config.toml
arch = "mlp_mixer"
input = "log_mel"
win_length = 512
norm = "rmsnorm"
parallel_block = false
num_experts = 16
moe_every = 2
width = 160
loss = "cross_entropy"
residual_init = "scaled_by_depth"
momentum = 0.95
nesterov = true
ema_decay = 0.999
batch_size = 384
lr_schedule = "cosine_restarts"
Rows from block 8, named by matrix and row number. Rows with one number belong to one neuron. Each number is 128 + 24 x the weight over the matrix's rms, rounded and kept within 0 to 255. All counts start at 0. Numbers have three digits each.
# fc1: MLP up (model.blocks.8.mlp.fc1.weight, 480x160), inputs 80-159
# fc2: MLP down (model.blocks.8.mlp.fc2.weight, 160x480, transposed), outputs 80-159
fc1.53:119109130136115111125173125110160135177140130139133147115159130107083084129151110139083116140088149103149134147132125101130143157095118113139122100119112145132110148150129130115129152109120106160139113165109126114142134096149109149109166129
fc2.53:116121122091115140151137089134159170138102130115137147104125128151108124142119145131148153076134136122112154145115166132118097141096162113134164136174125114171121138112145108159120128124140088143127109126098124143130141185146113112145145093
fc1.54:144179135077100126157146149068141153123150149184176147101144120136100105138123103178117165132135113166146119093167196096157115125112159133135138109127144138161124113082148081117049082124124145113135158143170099074173097151153126118100126142
fc2.54:095131125172084176118088111110108099151149120138124178135144112155192153111118113097128143119117106121142102156157131112116158174083125117087096073100094147105099129136142118161123114126113145159124098086158156109122131131125140147172120162
fc1.55:093116105120127127114128113095124136126166171136092085112148166137112124123163083149140157086081149110167106171131134139164106107146109151132182092161163182147127129104151197121125132105147142106096130174138159129160066111133148161117108099
fc2.55:135173101129106104148097125106130121099157136128118117137106125152128106189101130129118166145113151125167175104111169141130109133157088144139143131144072149154164100089141119084073132118119145119118148119096158143160144109160123110104138095
fc1.56:131132169127122182164121126161125125154156090096136124151186104141113119119146119102078101161113085153159105132159121145155126129134113123142102180147138121137136110143125146181134161144139123113113176157156156069082125116152133134124150130
fc2.56:127117105164125145124119145109136113119144134121155115163149104109127124177121126107150124131123124157135104111151124106118107105138123124107136147125134125115124078168101149178169108138122166076099121147195128132099134121136103114174121103
fc1.57:100139144150110104160085116144062139141178132134134139152166105148092114173093116123164155113124092108173106133143144152095150135135132106203124102128163126128151102147104161110109154153085129096128095114190090153119130107068157115093142166
fc2.57:127130170120120150128151156158101127101112147164107137139162116138147117142135144124147132152123166163088137117141124100146103164075115147130127123216110108120137111172105110091163141075099109156113172124084143130175144118151092117137102117
fc1.58:162095109091142120110127146145130156131151151227093133121102126112123132173148124128106098142152152108111123154139108122123129130154134122115082093157132123209123122154098114123070128138135121111079141166135171135107115120119128128124154141
fc2.58:105153156131139153133105121148182093149131129119134135095101159101120105149077161134143074161182146115117123181102107094106160097142154114141143120109166177135098094134148122133063158103078098128107154111118123104151102136141121127150166126
fc1.59:122155159110140117138096113170106130123091118121148100110109132135126123156153047071104155071154140083139085142096118101135114086143160102155125150118130149135133137123098117109117145166157092108153124118167159128105166140143104112167091168
fc2.59:136110125147159152116130137146072083090133180117126146107159107127103069147129123133163133110148111169131114111115125159141151111065139184098121140088135152076132105183111111166116140137104146120125107111123097130167117134080104119108112086
fc1.60:107135165171128117161092136164117155130126162125127139164123089126128106131108149117158122147146124136154119118102138107166159111107132149121139110107101111114117114168186141150098104153102153158145126152178150105104159144135122137117106161
fc2.60:080112150126111083131152135120132117128136097129125111146134145130154125131109146127110133097115163136116159115089122128139143122121131116076122152122100114173138141118160095104115102113120112137178114139144149179161146137162203158143097089
fc1.61:094134150132123090154083117143079138128145123094135112136116175112157113131111111113122144119099089110142179144101130137115121178170113127127108110128141113147093109140109139130124179151096084129122173156127135119109099101156124104144159144
fc2.61:154125101109145147100166109120124154105136152100124138112154142168163108109088091141141131138126159127127109115137125105149126122156156147105115116147121146110107160118133128126089094126132171157144147130140106096104102146152095180118105092
fc1.62:165168178114152112141184109116134142130150173151141166123093106129092090098125093131133130102146097116116126124115128141143135139140153123106107142104155121166136154121141141171123138110167122128078153150154164122131169113102128177180139143
fc2.62:114100141112127100117088139146126098162115111175157112127127114122105161151084150145111137195074091101111100130171143092173139140140120129131140168099130114083130146126144112118085128107119112141123122109089088127164118143150198139159142107
fc1.63:139110114212153144142119113124136145117119115132096170111156094112138119156136110110175147098133123115168096140144137091121151104150104106104080108105104132118103117103112150119160133085168089115131153103177139134137180093133096158130126132
fc2.63:166150145128163173130122152140125136137156111147124114154124126159160128130109126173144158146129114138132121138128143115151146130128146085132123099137106157153196106162143091108160141107104110138144138129128188171123153164105131127147174145
fc1.64:146159097124163113116128130159118136148164163132132152158119139105087112090115092099134106122114154124142104149143150084106106168143107124089117129098129161139128132142154124130164122183178131112122159150132189098106112134141130109087173123
fc2.64:130150109128107135130149126112165076145130112128147135142117148168071136118128130123180135109139126119132169127131153138157166154170115115144152114168122125120153116109127114143123148126136156162103134182135093089125144140117114139146118142
fc1.65:140129136164099095146127128112157138074107073120106148154085139165112103094135117127140120123170173154133149107115139103127157087121129103119104100142104122090133130124167125163136118174113140105124119130170120123131161130128126123143153118
fc2.65:120130112126175119108092142122108098133124125132122140165173133130122160150134132126095117144096093142098117134150165167097127166106139112105099107118133130155124169109119119088115139090143120105141107100157174145094112139136100111096114118
fc1.66:105152115101141122120115120118162154123120100133142122128130125100113115103102135104122130129160119127165103155131158108156148141120136150108136157148133123125149124111119123142126144109131112143117131119135138113136115113115125144113132137
fc2.66:128145144132128099118127106110158142150108120118097113112147113139135143155145134138103156120103125127126143115113132130118102139140117107142115122148115105132102143119139131119149121118141112137153121137105088124088119101108131152128143100
fc1.67:109169185178128117127086143172106120082136124136136118130118082140166121130148104121181141086112136137110136084082158137109080130136126119166094152165103148163084155140147139155136130117158098143078155154172123117110133130078125104141120128
fc2.67:128136117162093123098129078133152126146123129134099090082097179114090125111105108164168105140073091100118144109134130125098134169130111076146085168101154166114186102146161106111081090177142093143134168102119136093146142124109145161128141143
fc1.68:134169139098098123139123157131105140119152110140127145103111140138122117127119137094153165155141141129167144163114162128146126104133102128108127172119161124125123143140101111105093127135098113118185142115138118115107169117119121110113110139
fc2.68:083124146143100122113119146110169122087111144125155105156067123088089158113116159162156122105122151147119138127150104188146149158119112131156177138152110157122177111099160151125135136128173082110138107119107134164108127107090165161105152125
fc1.69:124152115117111100133125140131143143122160110149116166109161196130113123152155129128155109117106145161160072094144128128137172142114117130121123140122101110087148150099086125129147109137113121136120171167073152113138156131095093100106082134
fc2.69:172098100121109173111143152152105131151136119140112152131118148124115118150117115167109151107114090123098114130093156157159122136086116145134134107133101116097126147120130147169175137099164149131100068125150106141113115140126125121112100148
fc1.70:152138173160154155155124145102120145128079134104154163164101152132123127134134092165149129128119164138135079103169113083160112065108149126180116128145112130154134155098113116100106140144161118164087147186113110099145130167107113130135104165
fc2.70:112109153150117146129102133137126112122129161115155162095137144093149142067102082091097107116132105146148112108112118146151105145149184144131163145118136132096092135114119114121124135135116146143148126116083178152115112117136132186110139124
fc1.71:149122153151111118081154123155160132125138161174140146102138126109136138150150134123146123143180161132110126114121119132138101150120141116112100102126131148097101149110133146118083134098151103105121162124131163154121149121116137091139121114
fc2.71:133123139130077140152122122109124151129143147133182146098128123155169112183127107121129107105151128146160121123167162117136154125126179106162119110137140146098118158145129111161120126129089122140167123168091119112139148097131130145117146121
fc1.72:142162065131133054123122156123166165120151097136094095118101115101129107142139130111124143130116141153074116141127137119138199090150132132156146154152101120102103101121124123148137105167150107144119187142084165140093151173152121100133097139
fc2.72:115114144119118154107076134134096132122138153095135129151114168093118114085151134208111146127113152163145121117115115160138150110154099099070124075115086092128142134142130137159144171135107090121080088122162136174148146111121136160151125149
fc1.73:116123144128140068143140114182134172143161149141102095132130118120168092162148151153139151098117178144097119105151105068102165106123095109082119129101115161121129105103149073148120124124111114129142101108100099127127168153142153098103097153
fc2.73:115149094127160137134140107128095104148123121121096123105127114105150093160126116150133167179112131138110116155129125174195127132066166123120131101103160133160115159123123122122134162142111091103100111124143206110150135176130084090141181104
fc1.74:141125086144114113135141146112095152138122132123105152148132109141139120127171097118112140152108119078128121126141100120117175141147079176111154166171152127110116133087112104126106127127135096112154162154186105208120138133152123115141096156
fc2.74:128133126124144143141138109140133160142088198138115082131071161136089136115113114120182062105129104137154117100152097122116158104139127149105117073099133140146120160114138139119171142120160138108128122157121132100120102148111124120140130147
fc1.75:149176167116128099151104096124142149097138121130141117126131145133172118106149120166156094122109197151107119075123150116105131130151120133081129118125120129130127123143148143169085137167143118089129132141098121113088117128114096127148132111
fc2.75:159151128113142145146132111107163134140093102105145158149171116114116108112097141146100128101164149148128103139088123114112112166133126174139128135127072105156174097180123107168079164146108136102156120138142104039156126131163152115141113158
fc1.76:167152118135126095153100097119128125131112072113108102111157119146106134082139113102142101111122106120157101145104120084133123131123116143161118115122139099148107107103053084123127143127086106079140148150135155105121121116099138098098122149
fc2.76:120105117114171148136122144133101138111133124117144122155132161124099128108103051095159074149088149131113122110168128130133119129124151132170144108165164136154173130180125154148131101132124109172134167103093125059140111153123110116152138127
fc1.77:136117123144160150123120125097120156099160104117074127114103092122161082148156134102137129123131141130165155152127084140141105136117126127137128115097129128078080113147093141127159184107173139138122172139149139113181119127107128123119112108
fc2.77:104107121131109148129111114139181143120105124159102119134075111140135123121109129091130138129121160148106149112087141144096110128126169107104099173169115140166123107141126142179119147182150148144147144150067155104161124139142135121095146111
fc1.78:081152111144148126115171138126107133156122099135134174115159179167097135100168132054130126119135140138143140102128140119153101124145120109128134117158135175178133089065090128090109137122112130134139123104091094143145120132133131117134101161
fc2.78:125151129128135147102169159132098138100106112103098111144118074140138141150123101127130140139107144151151094134163156133136086151069121117104121134107182119105107099106101152124133140160155105150077098131105137095135151082138078114095143159
fc1.79:133147165125152119124111117153130151133133157126099144096139133116107136133123119107120136125113116147155117164121148120144093094124129148141147168124152156107107160124103138136104148175099135129164120136152143123135095118150118137152128125
fc2.79:105104098118115141122125121120132105088145129131108166141126081130108118110169115129120135139145136154074151133126128157103174115117121110122120128109157126116127144136134117103148102114127137115159148117103135127157140107101134117122149140
fc1.80:134160112142112172151137078144153146099141189119139124123161162154133132156101119139147190098105122128150166107129138153130157132121147108108127110107149135090106112141118090114109095137129185144135123120109111065161139128095149137108068122
fc2.80:139085124117116082137157138150128110127159065130125127123128098176148120156102135096125083141182163107134127149059126112104113125109105131117182124149165116119179125125118122143120112113166151181194136148158135086128099135148125098131125074
fc1.81:141153115098152116140117144136125175149150183105135160134129128096081135162147080139130174148093137108141155125110145131126126126141127173174104144103128106139147122087118098176146126139139179136110121167164106111088147142161121140180102114
fc2.81:126101128142129138118149120134129098115121110138133117146152162105133146097146151128121124126179130151105145122148141138146189128155130181122156094100143190071132172127122174134083118106097123121140131156101156085123120136120103116093089153
fc1.82:136129129151117153128161105147144156147129135147126137111116132119184160113140104138126123153147134109155120147130180119161095113123093091081124117138123128118127123116149189090126152108132133139171141179139142104139139157139127080099151103
fc2.82:095134103097098149115146142152123131144118106104139116092123126105150171113148160165138134117151128154084151121126082146160147179131131119121119145147157133075173191145116152121122112071142146107084111106144096111139140150094173124108107055
fc1.83:157120125157139142148117075133128127089132102170112107123126091136094109187073105121108166116145100102135135122156114173120125117135122127102113131127167141118089132109128127120126112102082107133110186155099095087113095119104119121115125159
fc2.83:146098168118127186117164099154131117117113121157112148147147070148149161134124107128112082129138133127110126119157104127110156120155108141135131108155162089162190129116091159112096130141115138124159136143103119155176091118147155116111124101
fc1.84:147143149143145149114101116128122172125115148154130108124117138158122123107124095141129122122156122149146138083121128136148149096145116113163126115173154107139126111147131156151170161133120119111114118163154122090103161098123115165113111129
fc2.84:116120128138154111127145154149171120111104126139134110118142129136173095142105102094113143148109129092106134137141136119117155118102117092152112081113127135177130141122122106126121115122119161090157109126152107150139129130138135144145143115
fc1.85:147132185142143116133127137133129154131125099154125136104141119176123106146081117135128156142175128133120125131130138138135140084104142100115110140131118138123083145117119134120081118142135086137146160115107138150173158104150141162123101082
fc2.85:188147141157120159131108124141133116129125150160159120117112106102137080118158146128140201125168086114123155112150143106136116144124181113158100114134120120144104138104156159087121161073115113123152117093142093152117081173115139074132141115
fc1.86:122177131135173143108187116123164129136110154102116134097111162157134125118131145122125161148141119082136153143146148123155097126104114125133110145124133149137154112136129133129125119136140108107130115140086153122118143149075148171097113127
fc2.86:102116134124162145120076143140105125109126116151081164144101120147139137083150108168102139164118149142173174165106130116154120110126118122136118106169130120134143131071108142127148107134105112132142154124134138185142144128155147117146148108
fc1.87:160134115129127118173147139142132153078136170120081105169118103117114135141107098116174117136134157129160141134146149063126097131104100116137142102160126139093136148101116109125110111062121117110147126183164118099108120162180161068137137127
fc2.87:095115099121157113101117128144188143143124149144154180144130127122208135152153177150125101133111113135137121123162124138174148170124165177151093100121132126093113142127157123079149131141158113142074117117104094107133163132077112176113132190
fc1.88:147163099142134108128135114121128148131159082158100134122147156145105176148145131143143145130122132136102113132128133147131093121136120108142113153118098132131155143144098129104138116126156138113133148128139129113110133087138146142120144157
fc2.88:128135132163127118108186127095117135144123104134121095104109146131124131154103146149166123119113137113111163126114148142089124116142114125141135115143166146107140134112147117132102127130116101146147109150128169144096124110124088143152146121
fc1.89:089174148114159147138163089112113160094139111167139134122159142157114122125129122119166114172144167125182127154125124092095136084146134147115174133100109104113126143084175113147138159109147187144156119143160131125133116190138078149110151106
fc2.89:132129138101122128078084106094143078165140117095126141147109150117125134126128106131153145136136140159119149121150110084136139110108147128138126122184110137135107166153135108166123139115160089120045178130147096109132102129124140143138141145
fc1.90:145129123123096088160079110118101160130145102153089117126135148155135095145120124077110081097125106105126156102137107154136077131154164156085084122166158166139083073199131171154079118110147119105111138136132130162153150171160193136099133110
fc2.90:073163140154099170116152132115165111122147111165121077107084103161083116049082119150098161103115111115148122165086108154170115124083092145123116122139110157102156120148169130099160168123152126145139090180127206114127146140101150150134103119
fc1.91:147123174147132112126181108132139112150118162099179174094146130093123109100115084120110121090141137096123158118102141136137135134112097111130096108175126103120074115104122177112096145154134086114148162166108166178116197126127122105122118110
fc2.91:102112151128096142153103150139166154133144143179155158107158116142110140123137105135117118168132083168152131130154115090120152101175139148128075139180143126107169139129116145091149126122132125104107129191122149101129137122183068108164133105
fc1.92:113146124145134102119163106129151148158159118109141156122118125164154129157130127077137132111131134118158117159118151127149119159132104156141118109112146159115100121101128129142145122117137084148161142122132105125135120152117117116159127092
fc2.92:126122135125129105081132103129131161136155119157120154142120086119122124097146172128124110121148136160114165128097129112143144133118109172135116100146114160087177127140146137081131120123147146138121141112130143119113099136143146109114114129
fc1.93:120165200076093128153109101124093090121144099125135145153118093099071082130105108137110135105152134142124131112115151121176141085136057112140148165121124122140140082150137156127082103142144169127122152132132105095142187149114131059138115151
fc2.93:105178125121140154141136150092107133121143176108132142108110151125104115137171143131116127088145097077149095175102125124158129082097132134113134130111133117151172124087091110108090158114121096112165134171113125105154175108170174180138161067
fc1.94:149133157100128129126087124118094150078098100131136087139125117131139166129110142101185118107177133148111120155108092105149145136147134142094122085162140115129109099129135127132136129145149089106129143119141174087126122144108110143103139127
fc2.94:110110149123149095105117120123104130117123112144132151097111111148138116136116092154105112152127159136121089141137149161141159121098152138127122167090115136115146143142105161175126115146135136116117091118121111151156097090108114094148143103
fc1.95:108118147138123162130173112155126170106148171162136115142140147085132132131156121121124161113150116165185155150150101107148103102102061125117126164110141157108113174142121135112111129119152135083101144137157155125123095098149160155115104150
fc2.95:120123100140104166133154135125123156111080127114133131110102121141087139157123112110151133150175137099152166138129116194129132128168164109182137131126136099086108132103120155120161122134134116129144128165132081132151122110102141113130143158
fc1.96:115089099140131125135145121127137135134125115112133151124124123134126126129112102124154151126157126124126107127118090138131169144151100124138116128117141153129153162077062134112138042133134145160119147139141140137152115109113118102153123090
fc2.96:120149150092113159124088137099109132113126118095131161153127171153129160092133170128106126131103107123124127106106135166120120125145153165115156090130114088145102136128136141098159170124146116098149091121115143115089115110141120152123127109
fc1.97:169126077145144073121147092078117142076105127097150141166157074115104151197073138092173157133185099135118118115118116073163112082135129150130106157131152142120111107150152149115102117144088177085158139160116161120137109134095137144119138140
fc2.97:189109072174169122142129158110136162154114118136104131170130187105118137127097088122152099135102139104112129117086135105070113117130126156158093169162118100093103085104137127105157108109127120116228138117149193134183130140119083136124123096
fc1.98:138127155104104174143154130119138128162116116112124115175164132108136123128135100106132130121116109099106125146141152131136087133096151142147138129146116123150133100102127143115144127127132108103094107149115112108156123126103100105118127148
fc2.98:127146152138122121129106101117165136114155146074110111131133123125098157148093105089135153090125132136125110139117122143092168102148152106074111129172105070113147148130119114136133152095086151133123119125137097111157162122160137106113099091
fc1.99:148148117143133131164140147109115152115131175145105123155131156100148153132114147114123129137152101154162139105138109127103138128193117111097148096159136144114156089111122128135100125137091081110135123104133127105105118120129099118139130128
fc2.99:170127136115105126111135138085139117139097117134152148141096138131164145166138149126140128172099166090109138159128124070136137132114111127159141122105129100122125088124136130114089105111099121115120095085120124168160119118125147123119123139
fc1.100:085123117107141121107126116154125131102134120146131116109125130116129077122159142080134184109144079120119115136119135101142075139125126149128107131176122124155115131127124104157156079142118102134100133156165116125146133167119134144113183169
fc2.100:087138131119091121136123118113160137132173157102098109152098124145106117106095119163114145127107103167114151174159110136104109107137137087152096093145138171115117158099153150123121127124129120118124109141165113135100129103127148112114126108
fc1.101:120149117136127110142118130112117134099147119161135173121145126127118143135116146149123131127136119142160133096122142089161151111147153159099145136166083140125154132146133149160139118113176132170092110107136124084151067128080123114082124110
fc2.101:135154133121126108128096120146163148116141104128104127133133110097159149111087126107151132138138111094147151114174084154092132151107091131136111135140124095126164149115169142146174138118100112127145155164093123124104102119114156121127149102
fc1.102:104140145127106115143117105137117134200158139147108151090191134115089102127135097053094142122125163171125168130122129145120122141142148129095161087137109141143107101160106174093089108125122118081123115134108185136134149192095100154100147088
fc2.102:077113182114123111103180136171123151140133113159097131116096160124123119103091088150167168127142144095134112165161089121087151134122114134128127111097143126101146138111126153176176105108145110119139133112171151136121137112104075148105166158
fc1.103:165141100156117122124188096138111141148138124133103160128155101116142119154118157112160139134143136130140131115157130129111161103140112108121131099113145128082102097132125164118153156097101089111135169140123116102125089132095128119132127169
fc2.103:153096127160104156121118144124110129142131131116152106087148117131133098170115102135116136093107130148101136096142140144119133115150114113153142136136083145115130117136138159115109115120115123135104129149150108155134179133150132131097133118
fc1.104:160136187145127164095134149140155144127087164140126146118144153114106160154144122118136152120110107122177159133148116095185160126116157115152149112176167141139087099151141119180133133174115125128120142151174163080159158148140096108154172069
fc2.104:141115104148105121129138138104112150131080131134119126140093144144155135085163096134112138123187090151145113123182117215139122097128133098132130190123145077078112127130123150134172145135144137147151096185107131144146098142126162114131140114
fc1.105:114101125094156133114161112130115132096167109138119095118131131108127133144127110115146132110132128125117160124139128119139104130154150127131140081183126108152095103143180137159137164124105143117160149127134089120158092114119127165119171097
fc2.105:116124141141139129188109170143135154136145168121124145145087099158114083153134102154128147136096101104151107077100120149155110178067119103107152096149133087110133125087157125098131102165124141105121138094099141121079124126121103109110136109
fc1.106:127150121145123162139166090129123156147086124157152154115144159197169133144109136147097123137187124100093096184169139114129101100111147107120134102101127148121117135112110106111131117127115112087151112171139123150143134122116103105134137143
fc2.106:101092093118121096140117105157152115127130141073140089137103090131118103119113112128140142115110124091105153128082099130135074140153130144152144150105127110110171157110114144095119121137111153121132109130118144127150169093076127146150149111
fc1.107:112180166136148099161122100145143085133152102162141153142148124125123056123118121103180144138117126122172151123119112135129153120104109108157095101108133094080085100157126106110112142125149181143115172127186127141125097114098132088131087151
fc2.107:148130065139121160103111158150161143144121110137105132155137200084155117148118100115103120176158126114124125142127133126149212147163131143135170133123164151137172141138149096145157112112168161125104094123131104122110148169144085167097109139
fc1.108:149142129089184086168136103126100147130180134114121139146143123131126093130104149092116121119143133105145121118137117120131122112140141143134115134126123101155120138084122124142121136154106096126124129161123107160161134130138114139135142134
fc2.108:101076144138125155124128135140125128158081127128108117107066098084141109150136139102123096124102153114099140138078120096173140145126157110164133129115153122118123171132123123113108113137121124141108178109133110080131141122110183094111174122
fc1.109:145114134134128142083112102151126131149124098136145123133123128149111130139156133103146122157147139120106168132113136143139139133139111134124121159144130133122120109111125160119134127110158113111128150106122119143114119121146123096170099087
fc2.109:113112108133130121158143125128103119141134143110123076142154141089093137081125109117107147150139105075134142097149136119120086139138112152087136152146093144109129105119123154129142133090143110148126109110149100145137134118106144123130136164
fc1.110:148136096111127172125153173173105163153122133114125124142134144125181119129130086122144129118140138113124108105130123111151125113123131120113134154133157156132118127106147124121184112099110086075133130140114141118122115128139135147142116134
fc2.110:109112106140140144102132130169163118084134128133137130142104130131110111143156126139147174126122144109132117095159135112180139115140122158115124167148100146126111092131115130125131175109095128101102167093130120088148139115112153131108099133
fc1.111:124153150156135107123118110139114136134129132124155117136138179122102123093119119128139135095117129145125129147147097160124133144115103147130096110089160146162140126115142143129101169129144126134105114120134143113107140135110121089128164102
fc2.111:077138106116098090121138122124171129111102133119131103142134118116124142124130104084162081187137177096147141145135127131127136130111098126160139126126102102095124148130122108145139094090115134123134137120134147116101135105157130118145107115
fc1.112:128118136120135119110155130124116146182111102151101109140143214124156116143138156105111165138135104131114134123128119128168137095135105121125097095121099151134162160134107151077130152135125102088100130115160093160113144154103138156128083139
fc2.112:116108136130131129114138140115118138128106152120113126136063106110123121084127121141112188124128123149114130164158134111165121092140132150110131069090109111151120112134148126087145148145115124136153138078147136114123136095113121088124133135
fc1.113:126153131116147090136129118126184150133133143140138104152104142130090112129136131073136152131142146115135141107160136165159040127122144174124136104134157153120163124120111118182102174100144115062098125149129124123096111116156115122109174118
fc2.113:168127120114120158133129096127114075137076092133117114078105148128148111130138156141094118133124172122144097152110103144132123130111113082132120106158108151155116116124134135106160105094083080125132165135095155138140135120119149125131133160
fc1.114:158136171128147135131116125144115140147168126121139201121089108140125154155125120159146117151139153107132072179132116196147141105156050110095142090111187102139161125124125120134157116104130126196137123200127129135141127135126106122156137129
fc2.114:094143125135113099108125136143072128114113131144118075129147113124130086100158122126094174111106107102153154154148142039167131134165123149156098148099110082128160127187140058128127120166133132131098102133090095160148162122120131104146127168
fc1.115:140175129137112132135101139119148137126144139130149105107135130167122148122106131162143141140143138126134122188131089101126104124115082099103127161147101133138106134076112121185141187119124104164127144143131161093116110115135159122128129120
fc2.115:132117130154117148095102134139122130153151116113109123152144071148128148118149144117120080105104134152124146118122117131097125146151106109115123142135112109165136132170129141108104143107128122101149124150136127123099165154106113180124112164
fc1.116:116100109090128135105142080124155137118192118191116137151157145108143139168148111137146104098126139118156105166088144148131116125148093131125137106126142134161148109151146141139096164138129119112090118143170127129152126129122162087139119142
fc2.116:105139130138172145142098139115092124129107093115131086106119110112125108095122128119139138117102111179168110147125137124135139137101112123160109121101121135144149117141138116077120107133145137135111120125157139100093144125131120109153147137
fc1.117:142131119146142114079142058144148137101096115118123153133107109137162096135113083121124117128118156138146110122136110115166169098158145117152120118106158134096112119160087115141109142130143109095137099159129051149129117113118137150172055114
fc2.117:140139119142129157151131091086148170108119133144173158117095107145092133140128114152148113179093159124156106135141142135129139116138093198107113131135111085137161108108156147094091140057162144125116084175123119107120139106143153097152118167
fc1.118:142131168124121072166139127147091144139140157117099090122155074166169144118179112137149133075122139104117153097130111057137134183110143075115116121087083152094145129117097101110130076136093068101163126104162150095132178127121119110092108127
fc2.118:112151099164152124138164127151172133151098177185157115164089185119136132122102152120150116102106134098140141106117118151128128129136143136086052123075131129121151142157118163170106132102153112162110175183128176050141071126137125118119142184
fc1.119:114109170182155099128145137119143164119116112138136151120141126097156125155129147131115135132097096104137153143141135108163132135131130122155139157151112127112112174115121143129120133128144148100153096169094128136118138144141113113131134142
fc2.119:140134084113122162159136117118143109124135145107126160094100089132139139165128128123114118116149096103150132139151120121099133120163158139112131178121165143182122106133151114110123132123140161180128143149097125161162156128128162144123088115
fc1.120:148133157125100155133137063106132154109143119154158072099121130105131126157129162093162111136156136145160104178127096137130134113155088135107137101114091164110157128137178128133100108092122118115111157129088112119148155131117127113089114129
fc2.120:151133110100140129137145142134142158116131094141120162165129096133108130145107111143143095143096161127125107127137139113168120134088129097162124108123136118116102133133085141090147130111106121147103131126122138152108122151123116154134122137
fc1.121:135179131121105100090159155117096160122119149140147172141125154106097124136103138109117180106136109126145117121122152081136140093110150128132131151122147160115119093139104147171099100125125117121073123111146121153144108136169131145119160128
fc2.121:120135084127090156127093135100145120168129128099150115111124145134139135132123142118154127109112146124113155111133114123157131114105122154123124133133129132132111150107132132191124121148094151121146089142128139118090126100091144161129088121
fc1.122:156129141166137150110103105178139136141123110182132123095118130087143159123149172168120111104132164132148123126125188105198154125171099145159146105141172145135096096135148169155134151134133144069132143133133138149096106164154083166124097149
fc2.122:138166114147180143147138136100130108106130140127131183100105123162154110161073103088136176100087123153123123122116097098140122122134136128158104155099124101107185092089128093136139120133129138159151099146169102129129142136180095114168123158
fc1.123:130126147109150142118143149123121149133148091116114113112113166168156145119104125076133153151124142103129119126103102137087181154148157111115088131119124111147103119110135165123147133122101112137114180125115109119088138109113107168069149093
fc2.123:137130150097131151151110137154167115127112132168099122136114157136165163164108123183167135167149140145140180163100136134139142124100101112140143174088111117118122131128144142140151094167172142128119136148191126164175147154139087153142097163
fc1.124:147140100119155099122117099132162105149145121148096138134136066100103107113101104129132139124108108089103157121132097139130138150144136116162128178128145107133125141165115165100121160125158127153152163127108106124138105186130131111160095117
fc2.124:110139128117129108082160124135123151118106103101122104169135130144114131118098115115126138129140124081150109121128132125210126117135177116147188136140137107094119091141115142134161094138139118124147136122123135135162169123120159127124138127
fc1.125:131129132088132136114104117169121109119115094149113130119094139144172127135140149123152110176094142143167139119152122154152148129126096107085123181163108077149115117162144118136099162129070097114125177144131118112154087126152131132119084121
fc2.125:134093109131084161139138129128161109081079133143130122123109140129150137112113143150107124182195120147113150081124164146120114130097110124152097129112132093161139121066144136141136109152164122146142105131129158112125133169131089178128105127
fc1.126:114143095143147110124149112156155153118210120146144169118093151146114107137121130135131128124147167119143131131138110161133133127140136121089130116146108124127159155141087123135110124142122104101135127141137161108125139114133096113149088124
fc2.126:123119108145142172129141142138141105164123130122117113083153106125138118107132108098146137120107097127104104140132141167098121151117137090112104148104140119114137102164120127119162101115125128157150171150135134121114126147125119104126138119
fc1.127:127101113139106122091126147166164157109126191149138178091115137142068153106161119109113139120110129117170100136137089132183174109161117134175175137140147138150089104095158112173091112145140062119108105117146121173108159129134107133143134128
fc2.127:129113134135131101087136107120133138113134122138131065118149152157063137129114158125143146109140155120107113130126147105143125121116149072094136128160106118093178100105121168093142145162117107083114100122104139130099110159120117122110151097
fc1.128:155136157130174115114125143115140128135152129106094187135147134129130129144127160121150158113148107116126134148149146090124118155155146129107140109140133126138125110170143145136115147154144119146127136135138116105123151129151108099145104135
fc2.128:111151152119106142116120117107142106120170144106174111153121103156116143143101130118157128124151139169127143110139135154141123107117126129108107095115162122121120136108125142153139177114139177130125159119144130138114138137102164159130122143
fc1.129:129160147122165119110150096126151151110133145164142110123118124146150142115146104151147150149115130112166095091125159120124150142107128112113127137115127141137136151142158136128115126124132085087152110125104086104151134117081130113123138166
fc2.129:151160100137188116140132126117122154127119100124120179135181126126185116097140130132129156124137147124134143119113123120101102100125142161150111138090114137102109128119140119128143136092134158137123161112162120092120165146159148121119140112
fc1.130:132127116148110105129124140101145133120102127152090124114156153131136116077107129110102145138151132138113081124098153112142149146141134123126088127158125128122097156144075084150123119120180107067127136122111105112142140141157146132180093115
fc2.130:110141138123100146130106168146097160086124138114103101103118094146074112119124072120140125068090138093139092148152111086104159104177100117107090161137169120150147146179106114187131129171123133095154134130089122166100127144122142144136122112
fc1.131:118132104159128123039116116117118185104126150152111119144125154172108155108102144143053137127135153114182142127112106125123107144094060095153126131116135182131124154091107153110123089125133146135086107165151169083124124131151107115177093131
fc2.131:188120146086128076126115108106117113147106153141124112114136114148135114093168151092119117144151118110106165117126125166098102115123167157150146125128128124159148118137127116120110130151106121171138080147088137179148089162106136130113149132
fc1.132:143123152158102116110127123134127123129144110116134135090140138145087117121116118141148135115140124110152096147131130124128141106111110155152122104131112149134158149134142144128162152125146120142126136114126108131149138155097110149116138129
fc2.132:103135161105130099118117132106113148108117132149130135158121137107145114128111118122136124127144126111122110135143133095144133149080110114118145116121134123125103071096110133122091128141132114143127147109136121144142098095120107136135125114